From a checkpoint of a small image embedding model: 10.5M parameters, depths [3, 3, 8, 3].
Rows from block 14, named by matrix and row number. Rows with one number belong to one channel. Each number is 500 + 25 x the weight over its row's rms, rounded and kept within 0 to 999. All counts start at 0. Numbers have three digits each. After the name is the row's rms in percent of the matrix's.
# convs1: grouped (4 groups) 3x3 conv, stride 2 (model.blocks.14.convs.1.weight, 512x128x3x3), inputs within the group 0-7, a 3x3 kernel for each
# convs2: expand pointwise conv (model.blocks.14.convs.2.weight, 1024x512x1x1, transposed), outputs 0-73
convs1.409 093:493523526500454474496490507497538483445513527451497481504529475512500514493491538498484500496504497485517498519480473458555533464521508486482523474496553498483465475494484519523500511510494538449530472481506485511506
convs2.409 107:528483541480489484463517498503483482496497495518515474504516493483514506544527511538474505504491368504506457454458518529450521502503485501478484542511500507493497562490527487503478460520477504529526500500490515540506477504
convs1.410 099:475503455468491482475523510467484524466493472536491492524513500558507535467516502516470468491480507499516496455494543531524540445518493498534478543439481474531517544529549538491515472534484487503495462497507495506493
convs2.410 097:484494547514545525470500524517444463526432484495503500500509506484482545484487469504455496546519491476481482518493506487526502439481537475438531474519482496511513538501530488461536533492489486558483500487484474544521514524
convs1.411 101:517501471501490516499506485461478454503513468506506475506533486475462505475502518523489486507482526511483502475500524537470508481478514497526466496514446522539495521527525490479542467441500506490483495515533481536523
convs2.411 096:531499464459463479494533504519524475501480532518508466544468502526465514484506496506595471518512462499525504528524525507521520496502525482489519457484539496500485481512511489514446492488491455498489517527497499505485508534
convs1.412 104:490505486528489495488504469510464480519515499495497511501528514455499493470500485509458517506480541489441491494519540514479492514525515491488509499509525554507462472527520483468471548518474522512523485485493540539482
convs2.412 103:494532524508533486488492503506480522485550492477535503523470484513504528518532517521517461480493505535514508509523515530553512478475516478544499465441509473489498498501496492524495502469466517490514536521551444480503485473
convs1.413 089:479482488489480514495491475526492526493482531498485539522469580530518515512495526502467482531499517506471509503467549476497524503483491484539532502469493518528517468465519442504517517452454485539549482522499505524487
convs2.413 091:502498500500517511518495513495491479529485565548528510510487474532494457518502449481550483486472469497484512490509557457482473434490491500498496489504520484500439520491530496554504485482534484456481504452495511500505551520
convs1.414 107:493481562480526473493502492488451510496515533528492491490526516519504484525473454516514437508509512526497540472483534520452515506457450492468471536524520538522463521541535506501493540491478504491508502498487522511501
convs2.414 103:491505492482494531487494533512486522512504510485492495505485462520477486469510496501571483472498517488504487472500475474461496499536509491485487554503490461505507497503527496485512511549494515486512499526473515508483491474
convs1.415 101:500527483516444550538468469485502466465450503459485455531483516516474478538535513499505511505452527510502541487453491498451525468510448520474542525491457547564514481482506533480493492507485500485489479495533487533513
convs2.415 105:491490472497490482493490466542489506503512476486494539510468504547528488479477509568484487515507501499497533463501550483457502557521511548504491510511478469481506489504473479510524495536522536512474523477486533491563519534
convs1.416 091:489445483506465510509518510485539482485493512486510459520494465503501481480481492538500531536519519528503494511546480449475518503476450516494477500522512502518490488490513485523497526541499486491499496495505481507447
convs2.416 104:499521493538485513509527484462538492498482493512516499503470474510524510495536493501505479437511502509515520518516441487479506479512503498498503507488534489511482502495507465476494471512530502503522467464460499519497527458
convs1.417 099:485507512530508543497475499496471553508485469484522467526508532555512552515549573540508513514513498514479537564538516533482553516527555513476497457478450513497537526530500498554549518534542482514525498498488477483503
convs2.417 095:509482524525537489533469497501454507503508527477508464543440509491492512525594503439458467506501501473569470523508491479499523482504549541495494515482459504521467521498490540520515520478491505482527488494505521515465494518
convs1.418 107:519547509523528511510535512520492507485518452495505478490487466528483491503534445494488478508490500443472516490492496491498511524523463493509506470529523494535473497496482455574495472509477505502479523514494460517482
convs2.418 096:529493512566507554500519507522484494497487475486512591479481471471497514509502482493500512528491545497499481486480520527477499485464486505456480531507509478506493520436498459486484509522481497464518481512471517539500479510
convs1.419 100:487531471497476510502468498528481509499481503580493507462509504439478507527478512502530484505527468528513519512497564482502514502483544506477527479551503514503460464488517477480532554528501516516497486514494494503500
convs2.419 094:510504511498524482511484512479521503510487477485519458554504532507497487474541520482488570488516498510488513507463508513517522542545478493477498519527454433502551508481500489490505517488481518471482493508528515518491488507
convs1.420 108:515545528496490486515515525493478465516483473523468522517492489521486547489497517485496484512486511506509489493491494500500465537465515472504502479522471500511490493463539486509461496493591500489477524516477514468479
convs2.420 121:493511492479492520467498521495542494481463464497484522472495494508485483504531487475406483496463493495526529443495515493506500482501560490517488513487501491495556557510483516527478494503529467479469507486495526489500526494
convs1.421 101:478502524506520485500512527484489484525531474545529456511510485469497507496526422516499488508500491477507483473537482520447510515491448478522510485528549504460481532535472479470510504513519503497473531546454420544468
convs2.421 112:498475527513517530504515486530500470531503518514468484537492515537494480504525513516491484503526493452487488495516477466572513487484516454477497539457541482571528498495484510511538498519501474516521504489456497513509472510
convs1.422 097:491514474501511505490524461519524484484548503485507461511471494491493491504528496496495492507525531512511524479513496455501490510523486514494492540504538526490519478501498479459481532554568502494485481508508517516534
convs2.422 106:484516487523503526483496529520495481513502519486521496537514494485452497503499493491512505466510460477504550497504494490509508462493493460504477460493500486446511527494481565508495449502503511520518500493501543522467493537
convs1.423 097:477515506548497490513489471499439547506508551501504570495510513505494541494505518497480498512481488500499504479480512481508522491542534550544510507516479465496483523504514490464519446547484521525538516494484547514504
convs2.423 104:491464488519525486493499493482497485500459530500470551539472496506496497489494488493487506541495479521532481465490493543482520481464460552466516490521495496496453552506536520516466498504509479526483466468522488494474487518
convs1.424 097:510515531474503491500469499455514523456543452491536453495483533476489490501501504495484515461504473519492492488500569486503543498443479468482512492461574482470553500526507466465532468462512518512505522475564472499537
convs2.424 108:503492514506447522519506529489484504486538531540480442493522496520450542496517492500491473503478528480486533484497498524523468476503494483497498561481505473508516491504477492516515483504482421456494422484484538502539521449
convs1.425 094:513504483463484463523507502527476521499499538527498458483483498481473511506475502493531495509480513489515518530499499540477513511521481506556491496572482521486540541494513519453458515509480542515529533505455500523527
convs2.425 099:512491523475515511544499481507529484501526470460519484490501519525519508488519478451456480524524486503508519468508517502534475470498525493472485473510530567498513514491491517487480494483448494475509521448490496530488493495
convs1.426 106:503506442497494491504529496514501484514506507506511509488482480486458507508512490461490513526483495485526480527493481497532508539498507494455499525558481493449505509481486491466499515508501513467503479518471475491523
convs2.426 109:504471505516559524502491494501486515496521490519520427511504507520489497470498497512481477482541481497518523528468458500474523485480473466501541508525533561499524485517551484475505504498467492476487483513527472476494495483
convs1.427 099:525469480521499515516484522504445505502511506500518503483500512516527501521546488502498481465517494489518478500459513507521523424508522489479520522503513540555510471483526528486486495477476505491536497510486472497501
convs2.427 102:505493465478512572498553508481553540509491494507542458447511451530510477477487481494478500486533486433509502462510480494530474495473499494473522513482494529517510489497462486493508544522528486501500485515482482508477521525
convs1.428 090:461491527497507502470486501486495521496475515476478543486519496519472494482500500508516508472492543497478505484491479495487481522496474544524462496520531499477483541504515499455498494447513468492510501495459465495539
convs2.428 090:499499490476508503493486520516459524505481539511488526492510516491521478492488512476475513464493506510505529490508498477530498538532532485529473480497533527488463497499498506516502495497509497524500507509488508498511497489
convs1.429 095:483494482472461457516467500488506500468507527490456490486505537492542521490544539479516502516531493521506527497471479513483503530521512520524502473509450498455488479521476497445481539506503506480504472484504462477490
convs2.429 098:484491481535515510466514486514485498520498493519490513538490515473534502485542495547505529485505467500529509528509493499469497540517517505492485485493496482494513496512495510486503454472498464497508485475477522473499495533
convs1.430 106:509434512504466544519458537521484492552470523589537483486540511479529517526508473528532538506509521525496501515456459499469466532518503480530511516493494478489517478484462478457499504533478458514516462512484519497492
convs2.430 106:499518482486499466498506516525508504519480509512490485520473541529481498531528506489497531494483466481550516539523503500471528502484472495491489431568516525514470536523486510500491497512492505455510495505553507484476478527
convs1.431 094:503498500526523485489499467547512482487496497464511507511499502532491464487482495514513499528516478499517499546513523507501513483515478523552542505513586536514493499537489505505514517486482458467482479475516499498501
convs2.431 104:524503516520478499510473548536523505474522483508574545516495513521492501498510458474531497474530506462514505514487494517486487486490512516535484494481486503494489516505487465484480514491480514507476491488486508512502517544
convs1.432 097:526497491492485534495539444478474522500451516512482537531512503484491443538524466518522466528486518507517474482446498505469479460544455500505464494530462478504478510490490479518514499504520490483550485503477468497464
convs2.432 094:519468474499534502480488488465471444542518487526493485504505469497488546472504497507444469480511516504504490521485482502535512481494545502526534503455502518504529503510501497516498514496450515527527516553547520509496513533
convs1.433 100:517482501539482516515486526457454509494550546479513481545528453508498497541501496521481500473509485511506541524490467464499491505469458541537480509451481461458596503519490494503466491514532513495527488489507523498525
convs2.433 099:465482541481529493485468519510509485490488528502522471517502519509464528492512499508495489514506490529539490476531522532510506509479491523553485545537488498471514522481486451546527496460483497438505472480500510476499511452
convs1.434 104:472481481489548533505487528469506503506506482528522488502475469473521448470523473512514482497474490494472522526502444497478485484443507534524537547447506488482515513515435504488514443516485553488521517509466500484505
convs2.434 114:578535487503519498503485511498518497492485501476470509505518492474539476537498499542498528584546496481479460493493515495479477476479498495520482494559481492530493491504482497512483467515542492553485461520467506514526508477
convs1.435 101:489490475486468513528478488532534461508522498493500517509528483483497514505541500503497478499478481533511501511489496499491470500466505523504470508523487492497508483563539489504506508448497562544485483495491530521443
convs2.435 096:525507444500524501493503511472525480515494484514472502511503500470522496508466489423530432485527549513503513494498509461501548485493521474500476506444519520486516465523484506525511470499523518500508479505522489546517481497
convs1.436 101:504498501495505495522492503460521518481538532591494526467493509492512496506500477539534508483498487515551521477501527480531520574451521537445537474455520503503508510515521518510510531521512488502527493473492537492505
convs2.436 096:505503497529465511511526535554490486487464499491521494516512535477545509530553481463506506517516446530542514481452471461487472506501503493496532495485490450463499548485492495456478474526497501479484522500508521541520477461
convs1.437 108:509502497493494466509481461533522548463480568460507481531502503528524471522505500486461513510511494487486497528482510519508479484521494456470465521496519491514504478443496500497541489518466432453512513462572473509517
convs2.437 119:498481475509527507525507486491480534487515501470552514495481515520486473496479491493472517479512512534508513488523498506500526497488528486513469477535501445505469487492494511528503488480531480486467522519542518515510499527
convs1.438 105:510470499581501456503526526494487462504443474481493488462515534510451446486511525523517500533450480451486481479498462466517500484501478513493520491477506481494480518510480506519526510505500468485512495473522494497539
convs2.438 105:476493539485488442530503466564529519494496513457517483502490492443522501489528517471539503554495515525506488468585529475500480506483473499518491513502511495488509536505457524508512467555461465498537526533498470517512457541
convs1.439 098:535537497530481489505484540543490555461458502512472514513475533500479475489536534509493510517519510499514510498538548483509502513482514483496510467508501484532513462517493479508503459511501489535549496525498529492497
convs2.439 105:506452529460513490540497489526537505512527516486461570489484475522464495509507488489440496505509465497509509515511507486548482485478507511526508464484483495515516494501502508525535524508471503596510503503507521526512576487
convs1.440 098:551478480492478522492505470532502529518508445500456504538481515497515456514541455488501466502519540483515473501514524499445480537495522499491478495499496522457455514492532497491512498467494516519473481498490509478517
convs2.440 097:493519458475473518494510502483481520500482507512533474492504496537499503495474505501499468516501488495470490501507508499503510492522480478484496493485480501510464532503509464524495508513495512498500451558488506493510539485
convs1.441 104:507486501493485523492457509483517530501481494488493502504460515537501488482495509476473472508514502488478480511507518508456520499508452516488537501492503505521518510499477564542500474485528493533538532449498473499527
convs2.441 097:484472518477497458520535507524552533509525521472487507444527507507500485498515476562563465552490483482515500490502503536485527546472502493486527499560546539518481524510467499496515471483499530526507516497499477524473493493
convs1.442 105:537557488566551521497549530488509482476440523495508497472500493475537554535506497479499512490501524521496509501488463435499464456490488480527486475503493529482487471476512472495506509507525514502515473499492478491481
convs2.442 095:518510482518519584480518525500482476462452496527505470506507527505485530471537484498514510516506535516486533511567503472514499453511510479470484487519522493502448523400508484473487490510510511443480480517560494486504504486
convs1.443 103:494511522465495518477487509511498492504481495504484535523537507527478467524522512487507491521484482517502497526512477503503510520508496487508509541500520477511478501510523488482543551509483508525462527481473486475465
convs2.443 102:534516470547518530469519560558540498483512468482494492493463476518505497479481506544508489473497518469516492551496486477496531511461498520517520483517507495491483522490524502515492528510468524513516562515519503517512523547
convs1.444 102:488473481522466490495432491509473521518473517500513481560516507517512522502519523520533564451527524486506466530514480564478511477458465494464448421520493479514479515522517531515473470474515475473493490502495485456502
convs2.444 096:510479484546484522536469500500517529528508458505491502500496490488480498523504482511466492502483462443512512562552522475510516530495486508465482477500520514507464508486496476525477516512494472520502500506492416552500542511
convs1.445 099:483488470504516519499506496507455497494528486511480473512474486512443549492509466486469488487494507500488494519538474474507533469486499518511518556523455453428485482568437487476520491479498488516505543522495489445533
convs2.445 097:502486491484483487538466510458462508494505524535562507570530507460532497476456534527461494501462534499496470469497495501530518538481475468550477516490501525537494513493486494481507516488541484524516485520476485483520476481
convs1.446 103:487493499494513484491480477472504520535478496527470523509466541543492480478492454519517539504519481507518489485511539579500528465488533482510529519478477491522455498513547512522488472510533544510478492507527501537534
convs2.446 098:492473506507510514493561492527464505514450530538462508494493504520515530508489514500487438536521496497516504507533495513551511476481478549496485464496561483501507494502517507540511537472533523534517524517480497468496512505
convs1.447 094:470514501509462498520503516482502454502523495465485462507521523523463534499524486502505484489516536513519511511463521496521447451489480532459502466485505508481510520529522517484483505512507495441491496518506504531508
convs2.447 097:535540491435462471526456466506470543527507458517462529492483496544525539485488530506471527512486479506476474446471489469501486473502519471498501528475524491485498493502497508505509511529451503519479507496516496483427513519
convs1.448 109:508497504500526542497494522498530525484478483533477501482537519509495506479508466490506512499489474506478477494479477535500483503536522492486580520447491478530495526476552566469502491520524530486518521470573495483449
convs2.448 108:485494553497513515508503527500510490459479488493517523526538515503500434520531482490484470507532494503504495450524498496486475543515493512507521487535508497529518518519520525496501484510517456520428527472505489463481506473
convs1.449 098:526506497513493495495458545489518567508530539485485489548497510499497487524517517527499491482499504519511478436507488491522492492505514493514495516546491535498477531458463450454480530502495479484506517513501492472518
convs2.449 102:512503481500502550517510498488529510466458486516485512524515485490487472506500528513424484497508482480501488483473505512539471561490489527492499426499523476490520566503514479509459486538477458500480477531486497499548493545
convs1.450 105:483463467491493467470516499505470514508475512455470468512507533526481531487494471510480477477482481519520470492515581503463545493452496530501532526500557495461563509495531490527538535493528502446483516529493515466582
convs2.450 109:539501510482515508508488524506497501493503529499512526510508480522494491532490510464478516541512533492494448513461457479470487484509466473502487518469502473509504507491494481493497511496506492506497502505505462535546501487
convs1.451 102:526522516493502543483533542467534518555495492494489439483478528487495468541508431514488512506500476505528503453495525552523467503481429532558471539482485524467514482508487507535544544492494506513475511506486473491507
convs2.451 108:513490557485472525509497551506499469494511522532499518517483492504546485500523489494491499524471528513522461469484494505513517552531508493540492492527506529474564517515501521469506505539537508454529506527492483533482504485
convs1.452 100:471500483498466485525470475483522524455538524530514484514498471518495516510472478459518524509499494536512499533477535490505503529443533504506520557498502529515544525458501495495472517464539484512511502488483508512539
convs2.452 106:505500526519546528479469499517500472532485482504486501515449495490469436508508512519474535525516504482471487516466497452495512529529523485523505542482466517498517478501517548516460490487523535468504507485507501463493504464
convs1.453 105:518517504519482491490520503528486521500474548481480510512515473495562529560492501501504476484502518500515508530477504470521550518480516509488438496495431463482479474491489525510500500504467476498499525510506527483522
convs2.453 105:460491474473508518496492537494521499499491462503522519475542490473508524535522526474478534514483490490481506524497518519576505554515496530511477513540491462479481476510511482491529506522479491505531474523528489495479499539
convs1.454 099:488485518482536466513589498523521521543489512468473504442522569447505552476505501496515555485475516514532536483487462451522469489476517487510517508506500517485478506504479522488519525471529490485523471555512500481543
convs2.454 090:501503512532502524521479461537483512486483512515509533501512504464504521506498524471493514507492523537522505510517513476491496514508491483491456457495473496503471517455490517525495486481498510430441514504488512504450548527
convs1.455 097:488533505471499511512503476532504473515475493518511486553506460500500506542477498489489483528501527507502500508517484461470504506536517471470526525548549516567462477534473479518496525517479532542474525542513508513516
convs2.455 096:500510499489475445507521488489502479517517503494468495459482505475500521519444553507521476499532465514477529487510483508553504529550485514516496483484468512499539479501494490470502534536500469477469470512485506496499501496
convs1.456 101:496538522459489570542519533519483480512510509468500541520502447486517452518474489459502518484488476491490498495481509534501499476509534514493530485541457478511508485510510474468498483520505518535503502511494504508479
convs2.456 108:509511495503512543474496514493495492471528563455464489479478485516514513513477496471491511459464497456499478525519502500506491472468498502545512465490504502489495493501465538537541526544430527462483505538503492514478472485
convs1.457 105:507516496491508533521461497508487476477494489488501493500528490489499495475533510432530477458519504478490515469512476522449499519517470492486507466469487535484514494527497488538462486519503505519474515492502537499526
convs2.457 107:503495458461479552505481482484470505527506473511507483499502503472481489464514509496538473460488560521496531511533502505484496476523485545448498570499488519508473501513490504485498472521522506520504509497461481506472536488
convs1.458 103:474523503499512478508481497471518482503474498494514476506492519524492503502494472535477533537506500504435501450493463493493458446495476510498523484486494471523517517462444500509487476466507484507507485501499492500468
convs2.458 094:514464586508502513509472531503472503538510539490483526501494511455514481511488512497461510507503533500477470509555520476517514495465527510460499486507486503522490542467489549526492483451511547468499480477482498496470551461
convs1.459 096:519481483568494481479450493482430535521476454520470535515544487525509455492524475475529508479511466486471506495518510493525492491529495507502508502472484506491503519513500485493483496462466506506484474484502505464509
convs2.459 102:479498529530500554485511472505485470507551511491496556526515499453481497498518492505490526567469551524523496516557511512514483499471504489490519491486482461510480513554512498489483518497456510551540514514476445534509462495
convs1.460 111:519518515574511437513501507462472508444517449511501488549528475501533502520485538541511534483499463547509485471473480474472466481457493515513531512509495490492488497471456489504501509498477535501489517530505460477492
convs2.460 106:518459548591479515472507491488499501509481486519510508504502519501491496502519485508472489528495501478506533552562513524490450503448522492465493553501454488531492529469511488518505506503487503472502487457483480528515549499
convs1.461 108:498507538495569476497477483485495512492513509490478522502547501495494579535488568524509468485475497492516488480530530475484521519494565487494509500522501511442456541526472533514487509493529505496523490541525505505509
convs2.461 106:496532558502478501513493519524450524488503493517497470523507475469475519537484541481479495512498509481527489474485481470445475512500479499486500505531498500494497550504483494538522487529514468479525508503486531476520525504
convs1.462 099:519508542468501471500510542459499459539498461503515463513457511477537481506485499518462517480485504532535499486485485504508479493533591524527457534544503488522505488521499512465524499545506551497494515525483480491494
convs2.462 099:493501503487483482512476490509419487429469512501497495504497492518466502499517442506486516499501525487483466525475493508440514454477495472503517499499473504509531502497492508496503488507490486494456474481467507506482481486
convs1.463 105:511530491491503522555501489474516456498487487501490476472522446498535512484496489545514486528509549525528508517511497473463504509523501524478512484518487480505468520491455473482496504531524497480483505507510507527486
convs2.463 099:482512485549503540503489478548506482524440510508487463517478496512476513527484478445521500500541430484525498497487503502499497492544481525489473494501495491512475496520498521511494511478506535482520470508527530499485493505
convs1.464 101:509500469482499500512478497490545499523528411467489508521494483496514494481487477531500496496492492487484528474527508507530494479508515434410548564472505531476544479453509497527500522466492513514537470514513480466463
convs2.464 110:504479518496491490551535520434493530479506453500502526478525444479527501524478494509496515547522500492487488495507481462465495529487491489466464513492485482495500487517481464491494517459492529516509484480526463458515542503
convs1.465 098:479508474475507476500516523543515500510471496488508492510474504511487492469470474462467498514509501522500474540527538510509474487466482485534467476486449514521513536517556461430485498504507550538507496497487517525516
convs2.465 088:501473510534508544476462480521529549547439510519496467494511487502534505489513440500515534475542469493510525529500522504501491492522477490457463527503547493463533470511495533550499506510468492510475510498507500494538484507
convs1.466 097:503530497534534504494548507482479463504495498512466474505512465513484523509485519529483510515495508529510539492522460514473571537543511541523521528479503549523489492566500532464525513504528531527479496512474487502511
convs2.466 097:452494502503539517512471522472546503512492513524517546475495496548503512527513500461494551472492539473470501511487514502490457513523508536512499482504526468526482497472491506554501502525517527530489499465477542479563535469
convs1.467 100:499512501498523498491509490537517568504488512498462488469488471492483464516496518507478467497484482473540540500490473479466503486486500533507566462494532493466512509518497516511509512436482548495477493551512495486500
convs2.467 104:482518473446505484528467510481510513525503509537559495472480528457562478495491498579476470524569512492533512524522459476487467513490533521490466497506509483506473493464462498500510501515477551508512455513460498529532559456
convs1.468 103:550505516524509479474495528472501492517540467506486488500520534447503481515510465493529493499476500466516504467492503489523502517533504473481453488497498450476481467496532519524461478537501508506528521505530503462471
convs2.468 096:467514467538482568527500505505517497476501492488513484566465524536483485500528513533493521497485543478485509480414523478485490521494496482511536559498490503468532500485505494508496507538533483519536498506498511512487464463
convs1.469 102:484469512523481522496538487552487503547498457466500472512506467509523497490494488512492478507514525481468533520473456517504457525545483510454481555472492520457454477463511512503534483502496535506483516493471501542498
convs2.469 111:510492509486503497466522513519512486460501449481494526505483471478515493509467527446479543495500504495483548516493525497511524494486493484470505495483471466522526466483480472498538524487482542522491496504483458465461520504
convs1.470 103:503472520503515465492531495506520559505483531494510494507478516478490505488500494479494514458488468441520443518493519566506509510507508473460464561486502549510511510483489532532434587543459503510463491475506529512496
convs2.470 105:510519500442537500498484512515492477456555514500488505525570478497505499506529515522483476484506523517462460547481495498470504556460514501489506518506518445464491460515503481473497476493461511536490550481544472492538509493
convs1.471 099:477472505513511504496511482512513490508519518500520465506521491489517515502520440506483463510507510497506511520562530485492579535500490538432525485464526481534490474538498477499482486502484498486481476498481513492453
convs2.471 104:461463511518481504444504514519466536474514436475506491518509504512480477514483492473490557515461511506475503491493473516474528515496525501489484533528494516521509477517503509497515529525465509484520551505524493517524437521
convs1.472 096:496562482452523520499492516487460479488511491487558485506491504505512492489523512500522494516508518495517495556474514500469506517496510504510491493480470490482473537493525535495521468490513513478492480503464467549488
convs2.472 100:458545538469521486509476506519481539497502478496498493471526477489490504479525475503480453546522493482535493466511504469497475516479481491506488477525504516455523486505503510503505509455493463520564545520537505518467474524
convs1.473 101:504491480501508487473520492495536486506487522509471524488474464507525493515540492506487491541510500501491485493501488451517445518505476552475471526450468510494520433501530436561505500510494510542549498464538530472476
convs2.473 100:514485515518501517540534473476490536540497463525518518476505492534480546475490533489504459504447537492518471512525468514505488550479450513501511496496476502490456568501497489497501482504510487452507453467499462497522545482
convs1.474 103:503545524509481517512495499512491482486509474478514507502503487498518494522496505501497479465514455469532505514523447513509499479442458492540559514472555526468486476509464525505541512487511471462468512494494499514512
convs2.474 107:478506529509482518494479498513560497458528480488505485554500507479522480505471516520510496490468526483519498457495542503500514514492513504481512500476494547529498478478479493503494539504521505499501500485504472500514501512
convs1.475 100:483470494503512495517500491451526471457518506497475519472519485504503553520536508494453495509489532488509493486485505534514499476496499517511456471484457446498525526490487490523504517502494508509486510484485477470465
convs2.475 092:494497517489507546501488537528544501497499498489508476495480495527438503487495497488570484454462463479489527503452502469511506522477488516486486502504512481472493520473508494504503468494464540462558481489514503472495456502
convs1.476 092:503511497521494484470506513530562540496490473538471528503522496493517481528502508488502461503496527513466494479500512484517481516497497493439545480498534474500508534476542488503522472487483488518525507506536510484505
convs2.476 092:473507491512477481449506518518525526462453494517481482480557529499513558478514505471510542522484504468443491515512462494475516474540487463495519443520462512502530484505501462519493518495499517517487483522509497511496542416
convs1.477 100:476510539520518518522515496501488521534507483511527476539474516500519490464525531547509502530513519492504506533554551543494532458510453492433482490545526500484519548533558527509523453490485501495483512513487490490510
convs2.477 111:477491515493515476459541498482522465469480499517502529515508518513471496487494485516526433462515521516531498511503509486490557533484512519520553450473527486525452514484505496522488470505470492540512514501497477512492507491
convs1.478 094:469503505476499492506477510467484518482531469495493556499514516487507509474475491499519533488482493474494491463529512491542495535560523564483498539534497480462543561473496474532528513507476530495485525524507486484476
convs2.478 090:526535513492541516523486542542487535524495512539537522472470503487497512475521524444523561496452516531490517477489500498541498497512504496522492530555475472455506507521481486490440547478536522530489449510483495507489468439
convs1.479 102:537501483507487489511528480518487519559454509532454528484508504488487477487494527460494514502474534519505504559478508530506450512525519494501515514483459514508467533548509496486486530524500513526510525520453518495469
convs2.479 097:473465513512530560495492517545465523481489489509476466461499556498474519501491467495568509503491525545513560516467493482472468465483515497445523485491517492503470507509470483478482516516512496526481518513473510506429503528
convs1.480 099:523463511494485508497504484490483507512502493469465485528460463530479493499517568533490528497467472492544503502469491522493540456484511468540513482462490526581544502470458501505501477521567471498472485512475524504445
convs2.480 100:462555552526499466509491497540512485523482477518480471539476516482476482473447479465501503485511476518468513494497503486472508449497515513518526482523495496465496511498493504501477522470500467504510549500507511472504543523
convs1.481 102:481537476525504490492481471496604495451488498495545505482481521466482490521469511511513458508492502511477448495516513476456479542469526563480503500505483470509528513435532462520490519451490509505545488497504474515486
convs2.481 105:463523515526456526516448489520556445468516451490539518519517484555499488504480482495495535474497503491500512498505532471489498470507484461478474474498441500499443521495484478491507507519506521498503468498498528507531459526
convs1.482 113:490506528494490496512489530509449501504489469490471489504517499496482482539493454505497497495513510508481483509520486473478470512452534515540477483511461485618521479537465461474489516572526516508493497483506496531523
convs2.482 117:502506466484510467495498489505494514535478504542525503481516470519530513512490495512508471517490443485571456487500494597518509580516521526513479478461486492513473535491498476482503504505533486479483516487490480495481515515
convs1.483 095:480494479460522523520494473499559515507489481508510510525457539503493487517456512509506521520481501485473503498469561477494492545559495513471528511514516561485475491449501486472504543519421517504496502474533516498492
convs2.483 104:502517509506512458505521509495513506518514484505530462501539481555531484501487525504518510473493516473469485481518507479510547473501475534480544471504514495496472452503517456495501536549494536491442499503497457499494513513
convs1.484 095:498499497496501520483517498503423500510476487529520501476505485507497509482493548515507503490499498524502569475499531574494486526500519526541483484490500470473531518513502529485545527479545482531473512502484486455506
convs2.484 094:490493551488481532471506507481461507503549484468503528508469527479499516484534500547517472498478531467546503483494518476515469533531548519495469486488481475524498563520517483512464525487493497503513493477497490482546474468
convs1.485 102:525516517494510498509529499494504495517481492513509484531545532503502495501529463498507508520497480495519527490518496507536467493463500515487556473498516491444488490518527542489494472472444482504540521496509489483502
convs2.485 103:463520475516547460509426545494479500518522485512491504544531471511565519480504586474521531538482481499418466531511523505503498491502518488518483506494504496456522521501463491515509539471499495531493502531491518475504499483
convs1.486 100:503500501490477490505516506469487516488497497495473456507488497516517495501498481499509516452475499514489475524493495496497479513460495459480534477510493480459466523451474489511456508531523486457455549502508503502536
convs2.486 102:503486457481483443483487512492537487463519553504511504505541481527501520516470468499449484557514520464481499513499534460505514480511500454523494502499445504474467489494512508508495521467483481503502523478517506471500523524
convs1.487 104:517475482510529515511517503502540532527514522520509571494524475512511525453495471475510480521528522458522506479565478466521554497519485454501481509488447460525502507501469494542476489493505490487475524530494532522535
convs2.487 102:483507539491507545515507530452486512531505498502506506422504470523470472497480514495510490503430531489462485508520471510508520470477456539489504524492460520492525505503530456524513482504495509498480498490508463437476470533
convs1.488 092:512501507498500519493480497492545515479543446519530502498503527525497496524470495513493475488500484461491525558511513542454490516467544488506507515519497484516528538459480569497519495517515465520520482501526454506478
convs2.488 103:533490517473484541554514532487607476497509521475479457564482494468467505478541488481496479515499505504476500542501505471507518507496471494474553503554497498506566468496455486496549526495530516499473504500470501533513499477
convs1.489 087:522492483482473513511502510467517555519463554526557497481482484505507497485479468515514504525498509514493470495500602536493526531510509503526544508507526510479475545506436508469504531450524542467472509478466524478475
convs2.489 103:486509451481578505532510529441486489524453503504526475503512497504488523508536470469478464543481515522511495475474533483513489519513536487486472530513484464522537485533535490492518501492502540493493499541503523556515461470
convs1.490 102:477496475479542495524545503506518527487529480510521484485484492541503458453522560481480490503517498500482527519434492485492500499509506512502520494480525478491485514501491508507488491513508499568528523468556518508507
convs2.490 106:455488528534509510483527453474500500557497505495508549519525495498506486478505475497552504486490465495466524503517489515480508480489499510518522492481511541508504488496495500540533493531460465560535511491494507484487514500
convs1.491 096:476509487504484469487514495496544510463516495520521474498544504480500495530493491507484487495499492503512495506533469528511524429517470468456527497474512501467530475492540493488468502473486491502513487489467484506471
convs2.491 095:478497481507481450505499575462533512503538510520466536526545529522468492512531528545487534503484515512473471469487479507513474509502447497487540472463519485510492514481511466512480515470497453504515514468520493495463525489
convs1.492 100:501526496515510517505461504484488514474550509493566469471461524530506502466495496505507526494542523481461478544470515470526470445451503499500475481532530478490483468462502468492491481457477498528544495475501502483457
convs2.492 098:426523481484487507551468497513499495436461458473517502543496519504530502550476500502510535496465526483525478551507485500483530521493467508500507466519439507502492479499512491485541489520473502440483498499546487512495529452
convs1.493 089:498515440490507474459540505487556525479514470523573545507485466489494502463468520479500490490509486478481517509500538492504507506528559514457506499488491551505472518486505520496516500527507517524478517477481502492529
convs2.493 087:485540501496513518517497552470418494509532465536510510477501440455520472502532521454439447501516498531469472474436524495515507507496532471492527505526484461472529493526496506462488487518529525446462498477488492473462483499
convs1.494 099:513505536493491468533501468507508483504506493502493537525507511503535523513496530513507501512501508494511505492558472539516499500492493497543466485491520494503500463545517513520482513478534514495473530521474505473463
convs2.494 102:475516485491515459525532517480518522489513534539499477520493516519476504504460517557484469501495474534476530503521506497504487547486519507524476538478504528525482498502460499477475479523494494488517489509469531502511538541
convs1.495 110:483483514512478502489490514493501457510485460545470500478511484485499504500517547481502503479491483467479483563496465528480434536505494517526496485496436547494444447532564512450472505510473500524517517503526478468487
convs2.495 105:498499469503499448519518504539526502477502481511529477518494502532504526498483533508523500513492485499478498525482503536491528531520527515504511497504470459466508475503466505502500489495506485475493489519541468492457519467